{
  "arch": "swin",
  "model": "multi-label audio tagger",
  "dataset": "synthesized solo parts of chorales (CocoChorales)",
  "train_examples": 39062,
  "gain_aug_db": 6,
  "n_mels": 64,
  "hop_length": 320,
  "input": "log_mel",
  "spec_augment": true,
  "win_length": 512,
  "norm": "layernorm",
  "norm_position": "pre",
  "activation": "squared_relu",
  "mlp_ratio": 3,
  "head_dim": 64,
  "fused_qkv": false,
  "bias": "qkv",
  "qk_norm": false,
  "layer_scale_init": 0.1,
  "parallel_block": false,
  "inner_norm": false,
  "drop_path": 0.15,
  "patch_size": [4, 4],
  "conv_stem": false,
  "depths": [2, 5, 2],
  "widths": [96, 192, 384],
  "num_labels": 51,
  "mixing": "mixup",
  "init": "torch_default",
  "residual_init": "none",
  "optimizer": "soap",
  "beta2": 0.999,
  "lr": 0.0012,
  "beta1": 0.95,
  "shampoo_beta": 0.999,
  "eps": 1e-08,
  "precondition_frequency": 20,
  "max_precond_dim": 1024,
  "one_sided": true,
  "adamw_lr_other_params": 0.0011,
  "grad_clip": 3.0,
  "gradient_centralization": true,
  "l1_shrink": 0.003,
  "steps": 9700,
  "batch_size": 64,
  "epochs": 15.9,
  "lr_schedule": "cosine",
  "final_lr_fraction": 0,
  "warmup_steps": 190,
  "weight_decay": 0.3,
  "adamw_weight_decay_other_params": 0.05
}
Rows from block 5 of a small multi-label audio tagger, named by matrix and row number. Rows with one number belong to one neuron. Each number is 128 + 32 x the weight over its row's rms, rounded and kept within 0 to 255. All counts start at 0. Numbers have three digits each.
After each neuron's rows are labels from the 100 clips, of 14976, where the neuron reaches its highest value: "peak in band" is the frequency band that holds the peak. Only what is clearly more common there than usual is listed. The data: synthesized solo parts of chorales (CocoChorales).
# fc1: MLP up (model.blocks.5.mlp.fc1.weight, 576x192), inputs 0-191
# fc2: MLP down (model.blocks.5.mlp.fc2.weight, 192x576, transposed), outputs 0-191

fc1.1:123054087145066179080194139126087154061108173129138098142160102134127120113133173129110145116128119128130140072129180113161086198127147080061131126089101122158148141064122161125170065127136151131113041149147165197143143151161131100188172161110178145172144140136182124129115081096135155109144144156146098135178149126150119102094161144187153128097112122184177180130087163082168135164137063134117111120118110102102171122116163147154129090144118085131122103098086183164145094140145123053111094127121113149121137072088115090144150146185139092094113106158119162097160145096160069131
fc2.1:126098056104125095112152087039095123154121158115138127124198110176154121131137165094142127133100109135100119138127140187159083206120098150159121158080054156153117127126112133180145048133123127118120117114112127088171073174114105148131123153123167119117140160088152129101140148140169161139174119147138162109130171144161127152074162112121089125163120146167118182088065208160105127173128115127156111173040140078192213087186060106160159122196133088121092195131137110127112127151146105145126140145127132165131147099150131126140118097112090138078146152108108124143064112188129146126
peak in band: 2000 to 4000 Hz

fc1.236:095179139106156129155167090109126154162119198131144076136179124167128083103144086119082062118166131143158138094147107140114045134143143123109151119126173130173120097147148131144130121120124144123096133132130131121123114148133203079150127155133158172156099099156087094113110068096132161150121118132165164137091108177094123120125124126111148108121197057102167165121116116125170123114147076175181116167179130102119219140175137065101140136113169156123135205101179122180069110121135086131158050216126114121114094140066148090144123101141132140141110062097137116136162190114184109073
fc2.236:101113083122065154128125114156139141139094141136070168134142099120127156148153120207126100088139138132126111147133127149139068150168179141075094113147097100130061120090126085113194065131117048126181164133154119142144090122114106197086103112168141128129129118165137079150115125102128120175127158123121197124113102176153167000102195129120143143122114109145148109139121136155169124124094123196144124093097112149123132156110116148112122156114166122055098080112113122111122118130154142135088164215117109145108111113152170111077116138116103095112102175201186158075140123146108122105
peak in band: 0 to 250 Hz

fc1.333:115099142126131110131162109154165132165149144112150082133133081090109135121105067170114098183111101053090112143133039133130117204080109152114146163128090134159144155119160119129209129075152124164115126089116187133152162186119147162148085132120109111141132162117148114118128088086094184067120108138189130126166162106143135124125135153098150182092135184118104170117117079188113181172129125163045132147110102219147135108134144137167034136171118139119110127149133193124110150137127131124129102134095104107044119127197120140138100149055145081086122111128121083101111156093112106111
fc2.333:139109096123095099149250107129101124120141080076075132122133108101141137179115094080096137124125090135127098182155092100128154173113154089155165142120134135089122173116158124145088143098134092111123131215179112102113124150165123138132127178110119119105105097115147145121157162178111108089116109109124107123127129173076114086139152129110179130080126153125124104103152115100145105148098126046065139124086136145096130063035174139125157093096123175134143191139137208129137145129131126097120119047085165180121129083126151080131128181131189132108181134050135116182136102161186113156
peak in band: 4000 to 8000 Hz

fc1.22:147137107088108085127066117087107144121140108198067134147138080124097121118166145134115154089144151100127118162134145116076176092108087123143075167130185121095046110125122109157100170092135113095161111162201154098156172122112172143075146053123154160141106127181144122178092119086145121141129177153091220100130164159124158124144142139139108124120116035134113085127114176140082116123090127178126162108085128111104121103148110133181076116112166141155180176145108081111131064137102136097078150083198115075113168126160129133119105134197115140138129090168164144143131133155200106107
fc2.22:103144098136126136116128107155194120150124159119139132111107171145117135131164098082122152144152136139082114151168128122130127169158114143069123129144132088122173132112173130141169102179112133133147165189152109102157101098127120150132116079145122172112108134157161148068156097110130130152117161131112141118092084117126208000132160062143149137084107194139072143092227139117186127127140168105113163120141121120126140112101160155131148131105148129140134069192136133071116189109109108093141146139091105075097108118145153156149135100096168095127111128170110113107167064128127089123
peak in band: 2000 to 4000 Hz

fc1.9:132076120114130109134108122128108157119143160136091101116111131139141146128128143129085175105123132145100137151203124122057130193122107038109156146122126185095101183141109204113161116128146089116108174105118099151141168127138142128202089131057170080128126160101117156115160171102145132067129178134132117144166155152105137199159151105033105132190126183118114179115144106130101089081149126114112139124158149158115125128108135102137136109207125161202136133134074118210135139087111109069109172091132116136086130101111166122142138155094136099163108153173064082109106144139115032148
fc2.9:100107119106189145173102123088139151121095141150119188094126154107148134154163129135142126112154124177115123081075132139113091158123129163118128092160142180124153134095177128130147122118119131125073135091113130063118142133131146114102121118159128180046092101189128140129095135158161133160175163126119142112091108095129167000200090119123143102142154130230119063124112113107111128115150125219107140124188097203103140111140087120189123125079129085090114139129138112149114130129102172083127212119120135137086136135179140134065098127188136168134094128119158135060150127122147116190
peak in band: 250 to 500 Hz

fc1.360:174116096071102092133137116131117122174149165110107108130141097117080136181125074106132097124161149121127071133162133133139081128136168145095132100141138127110113119183077135114129157110071084126207154120168147138056169120135106131095135103131154155144115120143153130166118098078139197189157115111161131080090152128122094152079150107125171105128068089142078159091115133186158048084125153211123116128063094118104098154103146078156196158207142103155142175146128119089098164107126142124135219110144131120092080069092196089170136130088154151176129138143141150156135155105155138117
fc2.360:165152184114072165086119114153160156154123127135122133097109169136140210102115060145110166066173120081134116096091127141129130143140110165088118133109053103124101143170144134109162107126172137160085089138155120117101120098107103135074098110165145207197205111128126076096141122139174107113082142124156182129116126088202147106125119162128129157128111132129132129081129151090136127112159158144155084153144119105080172144098142159169118195030133138102109092153220161147118154075144127080127157126142064125146116137126130087082145072101162100108088112184139079115122105104151154075
peak in band: 0 to 250 Hz

fc1.270:189167145133151106087085130128114145054198092109166155141009107096136100131091127171117137137101109134124117095098160115158115067110129152137187131143071124131141083186122186123154152084141148125080193112166171092081116133095156171116173150071123143155185073148128144138096129104153131071136138084127141115128128109147085136128181118134124129133064090145149132131199140110134139118189166138087091099130121167113110075158091154132166137132082161117137108161218103207044164180140127117121113108121158155193139072149147116123127134121129112152132139145123131150138107141127130171
fc2.270:168149164127134169069118147140084137139105149100139128156117127091128127087063124093080156139091131136171101114123106131180089158153089159152125175157083136134119114137097082132156129111106196136127136090094142079156062124166104096101126085179179106098119024075130204139103083120128118142173117133093211097145078128146141125218174143130170128161048111130121113141142123136117126122113132079109061215136128063128091067167119117181164104130075150133188124156120127126109133170095153160125099122111121077089138133138094136173140127098120130128083147166153082142117145129113127160
peak in band: 500 to 1000 Hz

fc1.482:130157143174162067153105144151143190107089151163085117123136112172142141115146121193134109157118116154120169125039189165116126151129127126078116203079079182129164120143117114194081077091089111123132124131114120157124125145135110088122132154131179132128115163060150148143135104154152124108130168110102170147100153182127087182078175108120121090082134141148088193108107213172104085129133114099096116113119128128105095113117108107142129127195104076181115145167104118110173092154182123109165116111095153132206062106155130135100117099116133146163064160101201103127115128156161090192
fc2.482:090132150176186159172142151126125147109127144125129128123141144106114134111125126189178113139165134121131169128136121136194139160085122153093146115172136082120153174163152095078146196107081116126109050112135125100124141103127132135148145063142146160103163130211155154118104127117133122104160120093160137087101125087120122030147109146133060172164062118109137146103160108037206141090112215129116148101130109163163107126179128190142185111079139105138146118169154122111114184176139153100125166154140130079057129115126167129080103173144094071112119115153167105162133073132125139072
peak in band: 500 to 1000 Hz

fc1.318:137129129049109119182164148139179126151109159168183136164163188138088079189132110101171118139112090126134168118224126124092130148128138106134124095095139134126118116099180187084170149202127137099118155096152137143183097082116128127164162092106105123096166142134132129140116159110225114082097139093066164119114159135111106136104150135125154101100122131181099137093160090131143128131140130113185086179120180082094095172102083095188127137111158149141176132112094112139124097125176154110100123048091193097077142101125123123111086145140157087090102082135114134136143082066122085190
fc2.318:099128129132163169168128164189161086111106110132173116161098146173155159153074113157206107116142077101150155127145068100138227079144133079122138117123179114109125130103161096107131164132148130113142168210147162134104117147147154126099178119149091140080161111196177119104124131119082128065090140132055117083103128136119128007082150180148128141131121137171128139162120118139125138151086109173162107135161100120126156125155182144154137127162140110121092118164067136165145162129077098153061162099083183137171126120134104130116132106172141163058092137119090115109146082108135087155
peak in band: 250 to 500 Hz

fc1.444:185168099097052113179164113154149108178128156175162125129166136111165134135050090158063073114105146070129161139196183122122098093113109120126130124076091164118123122115109147096103135114065114172121190082085121134141145055119138106159114120080130109107112150085126133140069170084119167126201126136162142125124163141075098206125130093132093097178134132209189128126128132139125133139202122144124129107130142139108157161157077140119197146117088161164125144095126133136154112128141127137132098114141137154206133156123131095159160123126176174080095185104083139123139128102102053128
fc2.444:078128080136190189131149135127230112073090150143136088151137149130144147124148109160139124126093139162130155104146060114163154105126150139080129136182115100149126202117180103111146117130173134119075151149168095124106162127133165164146130103148110168134124123162192171089122132115154137147122110123113130140119117140146152000148118139110109173153110128162098130145133090116163164109098149141136102134139109142165140143109157202126129117105132129076102072195154118127141161121124118102097137131144129096053101130132148082135129092107141098088058191131109075089128052079139119122
peak in band: 0 to 250 Hz

fc1.544:129071143135126146180121160138211152053145138131104197162119110081096131090108145196137155128150112067144117144154080109128137108101140122112136109127107118088121132083131091170162145144118072165135084112077189116114139083066135143121089102105128105192146148129136131078126168125163099132125118130141089128128174156139057124136142140147134170125127080128127104107020163157164190151056129115142171146136095189168144127051101114139092174148095097106143166139142120147163122181216182097140081119086156120135132172120126172122089117107098141148144157152198136127119130143077140120
fc2.544:135066145141104160139150138191082147105137118117128168116134135150115129131093108081124131131160164109169138109158116131115207111118108097146158079145098109084041136131095119117152137104095053126141156080132122125105129131146169124068150104135094057132078162060136127138185123111098135109125126187140098124101107204150113108115121086153186165132173121140125180146068064119149136128133128115093130139190146152073154101060092143148172125103118130101120197129132107147086148077112154130115162171110159128035092053043138081130155179126145135100160102123149122161175175120122118098
peak in band: 4000 to 8000 Hz

fc1.65:140154142098094063093103103166094151138197175092112080091148175131132086193095068097101117150061155075121075098126036147134119086135131087133109106123092161090135131135134168160094128070135173087140138092076131107105087107154076160132117173155041097192118104139118162159132124081098139143154131148130128126099188099120121153193120121061157082108103122099121141124170183181200118093132143170114165147123103153133184148120118147097086145183130158157092127103135116146109152124165135141166159089103142186178144159136169111155133123103155150130114146121113157156132084148129088089
fc2.65:156122134120120188163099133106110135135155168160217178071145179104157168080115108150128125152099133141138150131133080188115096125087122112127174115094128145119136153168157138169144128122131147107050135136122162099068108143120198124134133156169064110112135097107079130124127176148205103096128099145159147098084152058168094065170107047115154138137149145115131124136145178070126164099140155154123167222156126109098163134128143180099136076122129090131049138175136082112096132076119116102168147141124094137169128128065134108101126125150138095128140163199128110094065150096115165102
peak in band: 250 to 500 Hz

fc1.402:126214159201098106130112115164127088131209151154125124085144123165095117112122098135142096106087125077124156121154058159105131135082107090176139138123129126124115103120122197126108110062153133117157157087137131114117113125185104108130119105122109098117162149026146128131153175116106156096136158088125156116105149123196131070136152093114097157199131141158107128040152147169121131140082097126099127117167119087116132129173158138121133055112087142134154123127104126135099084126161240150159089111117138132131151176102100120189127147223153113141138132062128176117131075138156076145
fc2.402:103171156137146113089123075110095130092117119200160106148123127149139169173120113137182089116097117127138117149120157152104138110109183137192134122136120154150154131057147120133102128107116118118156099080125148128081131135155155076172147157137124079132128068122117072120166126128211124122122147202088152107117105142154139189052176115185133170159209120196098138127169117117049139152155103186181114200149115133152131134109102067087098134123128047059146124165134128119112134109136177144100114120089175099083075155177165125144174111160156133107138122129128111067153161125132072145
peak in band: 0 to 250 Hz

fc1.401:124137093192170093154079170197086135212122097076145108133129091127119113166118155156167066107057133102107127099099175176131125129139173116075064165125115127169132132115112136160131092147129134155052171134136159110133094158129131111167132107090088129152146141124126120133111143105094139058150155086125116132144155113216136105186158141135108162128112093110108111100169122166171076112207109120152047124118131157148162090122122071102121119133132092166116121116118045085110143144166168125123076116100200162183139131106176178124114159101193131134085141126110118109102155088163166105
fc2.401:139140156101228054103112162075107101119109192147151115147113124105159128109075116111063129124156141099131170166159159129138151128105135121121098149107152115145129159134119132086107061151117182168099081138130209147133188100126195135132166137122146113149114079135138118114116059189091120101156113091166126132165162109203091219102124150144131135120096162114120101148100110123130154139111114075101183138060133150155051109117224139104176142095108134098157162105083093163141141150126158111125090116156101098121148103121136142121120187128120142078080095150108129160153128175151169186
peak in band: 250 to 500 Hz

fc1.496:148118101175128098161120170132160141168141189131127164144161046068126107101153146146135127047209152149154119105155150098146110120119145075111171149127149111132140095105154106091135092168068150154083107165108127195149097119101118107144129120101127094089133136099123136133147071132153094126083149124054126122112080129130129122182089150090097100099138131075094128110138157130170144142212143155134032131182117168167112075152090151151128139088179143130125054127143176101095111121137118161165118155128128134087131152135122137079213112129142066096097123095127143171128162162034132103
fc2.496:154148128112166146111147102145140076108113096153193149086152142196112168148134140126116108104062125117110121098157173138122119162128150121126159050127142159103151106141116128157144090131070137188105143126130143119142140136123149177136231130116123128180093169117087115186123126119135159069121094142143117124151214152156189227077146118106125082068150132132174184118114149145122082120141122140056160115091188126145084137161195151114141129085123127146157204085145142192139146158149127157118173070175106078117112144128127113058136138081122143083156111134133131132122124111201092116
peak in band: 4000 to 8000 Hz

fc1.495:134113129152130146145183100120143190171095158132114126067167141147143183102090121092154141093114163122122130129175136131133126096115162087098077138115114177142112127131060166165146079115084116157127118173119170143130116099110080156122140154118136131136141142154092130135121125067165132049152130157070159139102158152131094137077145127071081109069136096086127116092178118157143130172073116119160132128107140211126191175192063094143140069089087094166221152133051126097122137157125121130128163050131104125189098129108120143152154140125127101104106140117114147145135192088167101047
fc2.495:101153110107146125165164131136156129112128127062164127130107194177125179147106090153147141124125130154132076129175147136159132132159133108109125133127163121122102124129156113101096178115149115152093118126119126130112129141154156127143105079137069202159097131222170130059112113151052144103135110130162117138113055116139143000136114131129128128213109172172124169154143136143121171106137164145187109129137075099174052111090188137141123102152143120152101061078125089091119128180114115112150128083129119128066130096169142118132145144138157121116161103171123088164172068098132167158
peak in band: 0 to 250 Hz

fc1.408:144119122180124134114154111128094169086184137152086110111093084088148096159122120144149159131172145173101120084130175140105024168167120092148171107140056109122073091115132119137138094084132157051080155127150138138129167101176140120079148172127126143154113086091112135184116162140146123089064107136186136179185088116133136155121167125132109184106109098094161091128170123103162169130128159141127134133128125164175126110213148132157122132168209119152144113095167118181076097122143121097093077117059086117141086127133199133087123112156169101142137112091136078126074152189110133125
fc2.408:143156121135143205083190129178189121121107118110158122142137191173133117131134133113149121192134123114195101178126135136160144142172123098104092076118163119112119120111101091144177105103128123127109130093141146114139154122106092132114105117159062181121090151136151184107094068084102165127128135125080136127094070182164131024157132139110137086100119121126210126147154135115121123137109105139169125156189117134119124139149169165183170125091142128132041091111017170092124128151099145090168130124111108119035095192130127135101090088123170109105082119180098100112118160137133132118
peak in band: 500 to 1000 Hz

fc1.346:151178221121163100086095095139112111136195136137155172131144162116093160183102059099095129154120112126092108154100128121170134128077128165128097078129067112139150085120129118107088124099147124098091195062057131112118105084117115134139067137136139077110146138167097161132183126122091134154133159197093123146152136103133093106137072111103162105085129118118128150155147147150173109129149143145152217174143132152153166144163153152137085174132153112125074062123198106107088098138152145120173155134119198142191068130158077133128072151156083130109127149091138080171127123142112113069
fc2.346:132146095126091086164091133118135132132160158065178170140152127138182124100144144065133136199107132101081042132129124222124121116123127102112158143060156168113148056153134141207131181151135126101079059128141060102153078146128133126078121131101133082156116127139146125130135156115124128128136140130131113132143076116148082255098132108116158116090155048201148117137103185125099122141119128113117146069202078122151139119126121119135135160148144070157126118162141142137151090116113162169100133166100104119164132106142210099150128121149141109109115153138120103156129162112102132163
peak in band: 500 to 1000 Hz; 1000 to 2000 Hz

fc1.520:101121089124130077156151131157112180169142148123100121125026120086101159147126132098131128118174161096108144032162115139086067186095104122190151104117137122118120090138056117108127092106091133129178073124127161134141110171113152155161091119112165092135153119094133101131128130120119077134156170077159163168148155124031101236109145122098124115123110104148163177098119120089141159136146131128173217093049131110116143161088101144138127084163119101120136162109141142215146087194140135132128080125151123190192135102097144115147152144123141144170128099135153116148117096131144123133
fc2.520:136123131134148164127140153117143134126144118139124121168144147142142131129166101130131158133141133116156108123103106142107096111082087137128130123122129128121123148178145123125174063127131116136108099135134128169137134128135186140137123132130144149139114115175148145133124129172166155145124112124098110116132139129027130255145114131126127149110111143135120127132131099130104111142097126152120118126163099132122086136110126117114138129099129128170133136125135111105129127139114132118121092146108094098131122119127145088134135108135117126108122147184117120094138129115149095116
peak in band: 2000 to 4000 Hz

fc1.245:116148126090172067125154128147124081111175173121108125086118124117135089119154156113135095113146177112138133068140188133140091102142139112099187127177136177135125149080112090129215109162164164088144125123151180121139137134162138123129103109094088093102116157105129076117098126140092078115144117099108173142145068099086124120199141114154122123120142122126091147063161197199119101053100127149149114184128125121120177129187124118128091112092161089133138161080162109105162124144106137118097122240156145068156163055153092157119116110193141100107041128152131139143128167098124177090
fc2.245:097169165149172116122151082126129141108164149135122117128116126135145144078097138142134113103158157195130149117174180164134130122056105194137125110117114091118179167133128129122142124164118145135159090154146056153143141099128089119130137103164135141135114158188122135102128100138175026102136093048114143129118116144121197118129116094129132197157130187079109150096190202136077150169146086092183078172154158124115100127114129144115046174169101127189146145071142127060133120115134119126154122138142143115158123172177094133135108094132096205180142183188173166129126098088122091146
peak in band: 2000 to 4000 Hz

fc1.210:106094111141090167170104208086113205086109131098098091147145172124144199165073099136077106138177144140151138142148106139059092149124120080159145138182096132103127121077089110132135125104108147161146141158148132081122094150133109115127069082111155134092124130135147163085196108095134128072172140186173084171164149140077115123122082107086130162092196121078146178118103130125135127124098071116136115171101117117106087126130151143182051145128129149184143145103073132156096137203132146093177157187174151135124148160153133124104074136119121111148201123175124137126080161112084120155
fc2.210:121109092128154174132120095170202105170131097127148129193063106166093151183086122129086171094082151130076129153108124106113120109105129172111146104108097095108136130067126127154105142089147126143120180110138124151040190131136064124101140126098117123150126121179158084080136137078153168129072095119089128164146177173151142117123094113136142165103148119193156000136191128126137097126145141105166086093142161108087151114141097159126126151135160131124131115191146104125130146153106123152116083129139069197056120167154133155067133119121185155129157165202147123163136145116123103125
peak in band: 4000 to 8000 Hz

fc1.278:163086133174141122171127122085104121140127129130053137104090127135156109114128124167129068074129163102161121138132084169079149082085118137178088098143179174096089192127128127140106134123185134087188143088164167130167115155138115170108117108132103107104114106121154183089129138148084059157135194208171121171175129123122140135133134081118096091084115040121094092161133114124134120110142137136107110126160185144048131152127132075186097124154212072166108170188177144180152112158116102143125113152130099079151144106167129097139153131148126106079051096126129128119111120132092088149
fc2.278:118111130163117098126153167146175112115122135081124185142140164136041153100094131137136129117147135167150117122114130128112122101143069186157126109207114113139138118177191129115168128133169116145166187163123142102150193144120123166110170126120103174099201177145196107111123109122135140118127135148124123106091130141069178000165132155122140149138080193101199109114141129125157137127116138154160154076155126128174125143136143144121183128115091145134095072131139107104113107132104103081112122075157084105081102108114187114135126107153155082137074132179133115125091093127124108132
peak in band: 4000 to 8000 Hz

fc1.108:121166115085125100092122126137110191080187074134146162106183092139133126147138211149118150107147218184160084126158140109111102099122124164121119163146145107130148098107091155117119132105142128132168120144152135104056132119119117129132133123130172129132108102133106130168095129157171119123149118115126120123130120137096124143154130145176159086084018114123082085183130111131102160134136119151099179127089111151128167094109150125111170104126140121149191123168192077149096204122137104119059116114147184147174186001104148113095150153163109222130147186147180134108154142145119109104
fc2.108:137107124176135068151113124177112115124067139116111134104142137130135185144140142112187103127145124149147151133123096086180125125136144134120118095165186134153073132126125124090134105145122130124180141095147134129083132155095121125123083134163089122158111145177108176095101112140101185210129134118123129114122119120084123000130131141122129122124122134127171189107172137097132115095111184164109072120154105142184038172084128150125152131123122149132147066116136126111124151138148100109130138146124118135136118163085080151102107134101167126140127109124074089087122082146192132108
peak in band: 2000 to 4000 Hz

fc1.263:141180138128134138083124144108154190057151128117087127130136101108096114095171081178153111099128199112136150108098167118090111136148098111169109166105115126160067152076090118106120060120109199182218100136099130081103078170135070119133141055168190111103129202120104108114147177148137152080092140142182138097127121127118169126127101178127144120083168101168152178137156097083163035108129121131125063147151132105151146048116099125149149135135129137115129092143138112187170145084124148111125143124132126171126191131126162076128159082159113125132127152190162157132170118121119147112
fc2.263:099124089117178073151067182104177139121144148132184151173141131120099080121133152096068164044185120147109158126130169121100138179157131152150081145139082132084116118098141115138137106154092173144137157131088145149098119155135131116071061142104136118125075169078121117127113138064102150147235114173123126183106145128162122100116174106114051091195109070094185130112102197194112095142108098166192106135150130110120160156156143079068097153135134134134154106129163115116116096169144064129146129158162140137169116109101149180138101134132100079108128148169108170145122121108140110164
peak in band: 4000 to 8000 Hz

fc1.413:129147213095142119166142101141158131119084145114137110181118140102082100134064119181025109108127130053130123070145115115123178117101096133129155131102119136130111121101124133152089144069158112179194136128136122187131108136136146198129104121174104141061107131165152168128057129151083114135139082102141089174140117144124119077185111154138163158130146170121179161137090102146110201118102151127092118150137107183114122171091172097104113200103115109114136126109120128077185169136167097063086102076066111082154138136115130151146071091105120083129107173173158149098111155132162115166
fc2.413:141112160123098131079154118178096128093126133114093161092091100141118160085060090128092141157132134115127133128072120129143122153128158138154116125118134126177133183123112112084138228126056106162122196110135120141152127200194106138129140157136127129076096129085066127148101173231087139120070096105131128128183111177096180200112109094106127144063138068156123144110111125121172101120147094123120177182117149152111156118141106122140112136108100141064147171136127131171101103104154146130116140143166171106156144125073117172158207117088206160157169135098152124156162130074173138108
peak in band: 4000 to 8000 Hz

fc1.259:119141142091113161171160077162090145152194092140160127122195100113070092080131146114124126153130143152136157105097147114107119148122118083114174111136109167145152124083133133136169127107124157121162114101106119171047163102137132188173130107064124082108177074122158152145059129102130169091176129188141137104138186141086080124056079164044123116118096048126096097128152128120113128079184154096147187142130083161094148118136130130107145101125140161156144141204153148144147166101115147092166045115190148112100117154145086109128091102108106139113113135170106161060094114170109125153
fc2.259:159132165124121115200121141152138130123115135129070112104097142133116087114114113157143100108136120126097103133168099065146125170164170112115093073167108091201063106123160131089150137127123122083102113128124100071071161116141185072145147128112102182149106137187128193043133131136162127159066142123124069095042157128091128000136154125156106135133143163123104115126135111074117105081092072126141104125174093131108122138137098156171137139136168167131110130078136098122115175104127140152141167143153143145127075158149154100126062088167123165137122141145085143124144132161131128042
peak in band: 2000 to 4000 Hz

fc1.250:157097085114119161161101120121140140026153126093154151170161101146162155104129154149110181199130125112104121130106104156106123142085154144181090067146129165095117065120146101129138125121127124067080170131145186119188103098141212086125118093210152109118117116119138055165123183105115076188160165131145136118045083125122128085110154132130118130102133108146103136077148117158143071124102135098116106164128150183101126109075113099164115173115180127199113120120072116124098144120155128149231165138122137126184100144095144116151077123074072121109124122100130115113150164153155127122
fc2.250:137131172169155133134160111230086131111141168195141173079059146120147144106119119086145151122097107126084217089114111142137156132141149201097096115143141126161086141132142085133155152133145124111170129168223147086143127113179128100135106199130084149112100184163085155109153125132152182098105166173156145065110107137158154128195085146143128120137165157137138118142135070103132131092130128147119135162147133112109130086064093131150195099150067161131138116114151110108123103095116198113077104136147150148097122122125124089106169096158062099139083055124137168158141197165130126118
peak in band: 0 to 250 Hz

fc1.247:135119097059081197124149121093121146120133180135146138118138197112123143114145045124175135122194102161146116138122158140153114138099110087042140162126153106141103100140097161162135150191133134080113117166093123138107204104091184136103116067129149100140132101103126115132113147082174113156155118160115115179099178077073108087139083128114123145065116123183113142113166073090142194115084097116143156144140157124153126182059130087175133137107104130125174153151164107195112149135113133128161112087145137076124134106163138154175127195166132142085104195174114102151107179124090132197
fc2.247:166117111146116128100135148175172136170098118103083130120115153095132102160144105159161101131012148156101108081114118072128154128182126124109169159118127159116129098064152147139136127129255094133183114118068081118125129095190049109124164100195120172088160104206172156127127128155109161161107128150136125114122135114115125065145119116129152111138127166131122067136182152134137112142144119119147081101144080128105076123147076140098106115136131173139126109130068115134137134091117148083126112082123138117198142118155129129153130101110098111080203126159053179127130113093140093113
peak in band: 0 to 250 Hz

fc1.474:085132081155168113132126150125126130137125163093061127121131113062141132141120124130164114155156115089150095180137099108111128190141129102086123115145125156146120156127161111122196065139107090118168123077169160109150099127116133148136057185117101139086097120085149174081113177069089126121189118170116174133118148113164139142140125179148132155099105134133104100137112134115180109136126126125109177117122195196135144155097117037158129128059104126148136135145095128110076123114143180106079144110055111074144096136010131138093147135177143085197151125156133129210163174106119176142
fc2.474:150153124093141220116121100039145100128103119057129085092141147128108138180124149163131133120195113112120130099139120092116113113158168141093131141161117116089127157105128177141104107120095173130102124128112155089127135149158110137130162119131082119200140114187112166133149117149168069113092100030166046138132122144157105153116155143118138152186078097122118158128167118153112184111096142152121132071150130066117128040102121211107109124217117106114089146142149070145159129183127135121183102118174143187096130069133170125129091180136111143116158107106126088097141077115149126174
peak in band: 1000 to 2000 Hz

fc1.127:117185099102133171161034140116198089132130095147128188081126117104071173042131139132184121174139090102104102122155175081149124209136134116143164138128106116107184079098077133115121098158122170095146155126118111100119092122121085112144125130169150112122083127160125119072150128116101107065134147104078097155118111098081116116143117120140170121128105145125137140129133158181147091135153127108120150157090115144133161090120066120112140197130166130089051145176081143176117127160127134105158143155183137095181141113083095177090099120166162134205139171133180123178051166143099116151
fc2.127:109141163154158126149102139166148180134109146094138116143109177122104149174121144103129153089185107127136063097067107165195136091115139161062093092123139101135106141066124113134114145082117099107155072149144124076111129118169175089115129157142110148167160134133163177113147149096120152167139118086094147126139126093076109004129112113125123139107141117197180062130034068128134170156136157138122099089177138184167096164132104175117123092134097132134121127128076136133134144168147144096103140136134130124081108125145126143145169040167115139076119067223123148142148101087155102157
peak in band: 500 to 1000 Hz

fc1.86:155099055117124112161116148141118112135129129105224124099166120124173128108127153136096103162176123172112113167163151133063109131075128109176100132146133195095134118072146163172137190166128129119131102192095141149126129102155172092132130180088190123126193140077128122117083131104178101165178152128172136118147143113145138097110134153113133089115133206126144109039178125152133097154156073122140131115132034173110080093098209115127120100099108166140076156127113176210109095123119142108156129141087154146142121144132105118128100112196132135129130062131073141155157139145165113082
fc2.86:119136162115130144127102170094124123116116092137168102143101127171109139071150103169068060073171190113095135075101093148095165160098124157105155085146183111145082110168160117067137153170137141092157176087135147125179105152134121163129079162123111155124138135106123176115126127146140157104131108153091115090164138059154122151184086187145125134157222140170132064194135111186186116130180159117125126141151186171071150117128158130138135131160127137114116106144106099077088141077160119115123044101129123179128129161097150107126110112098131059100126130072160130164157199114074140100
peak in band: 1000 to 2000 Hz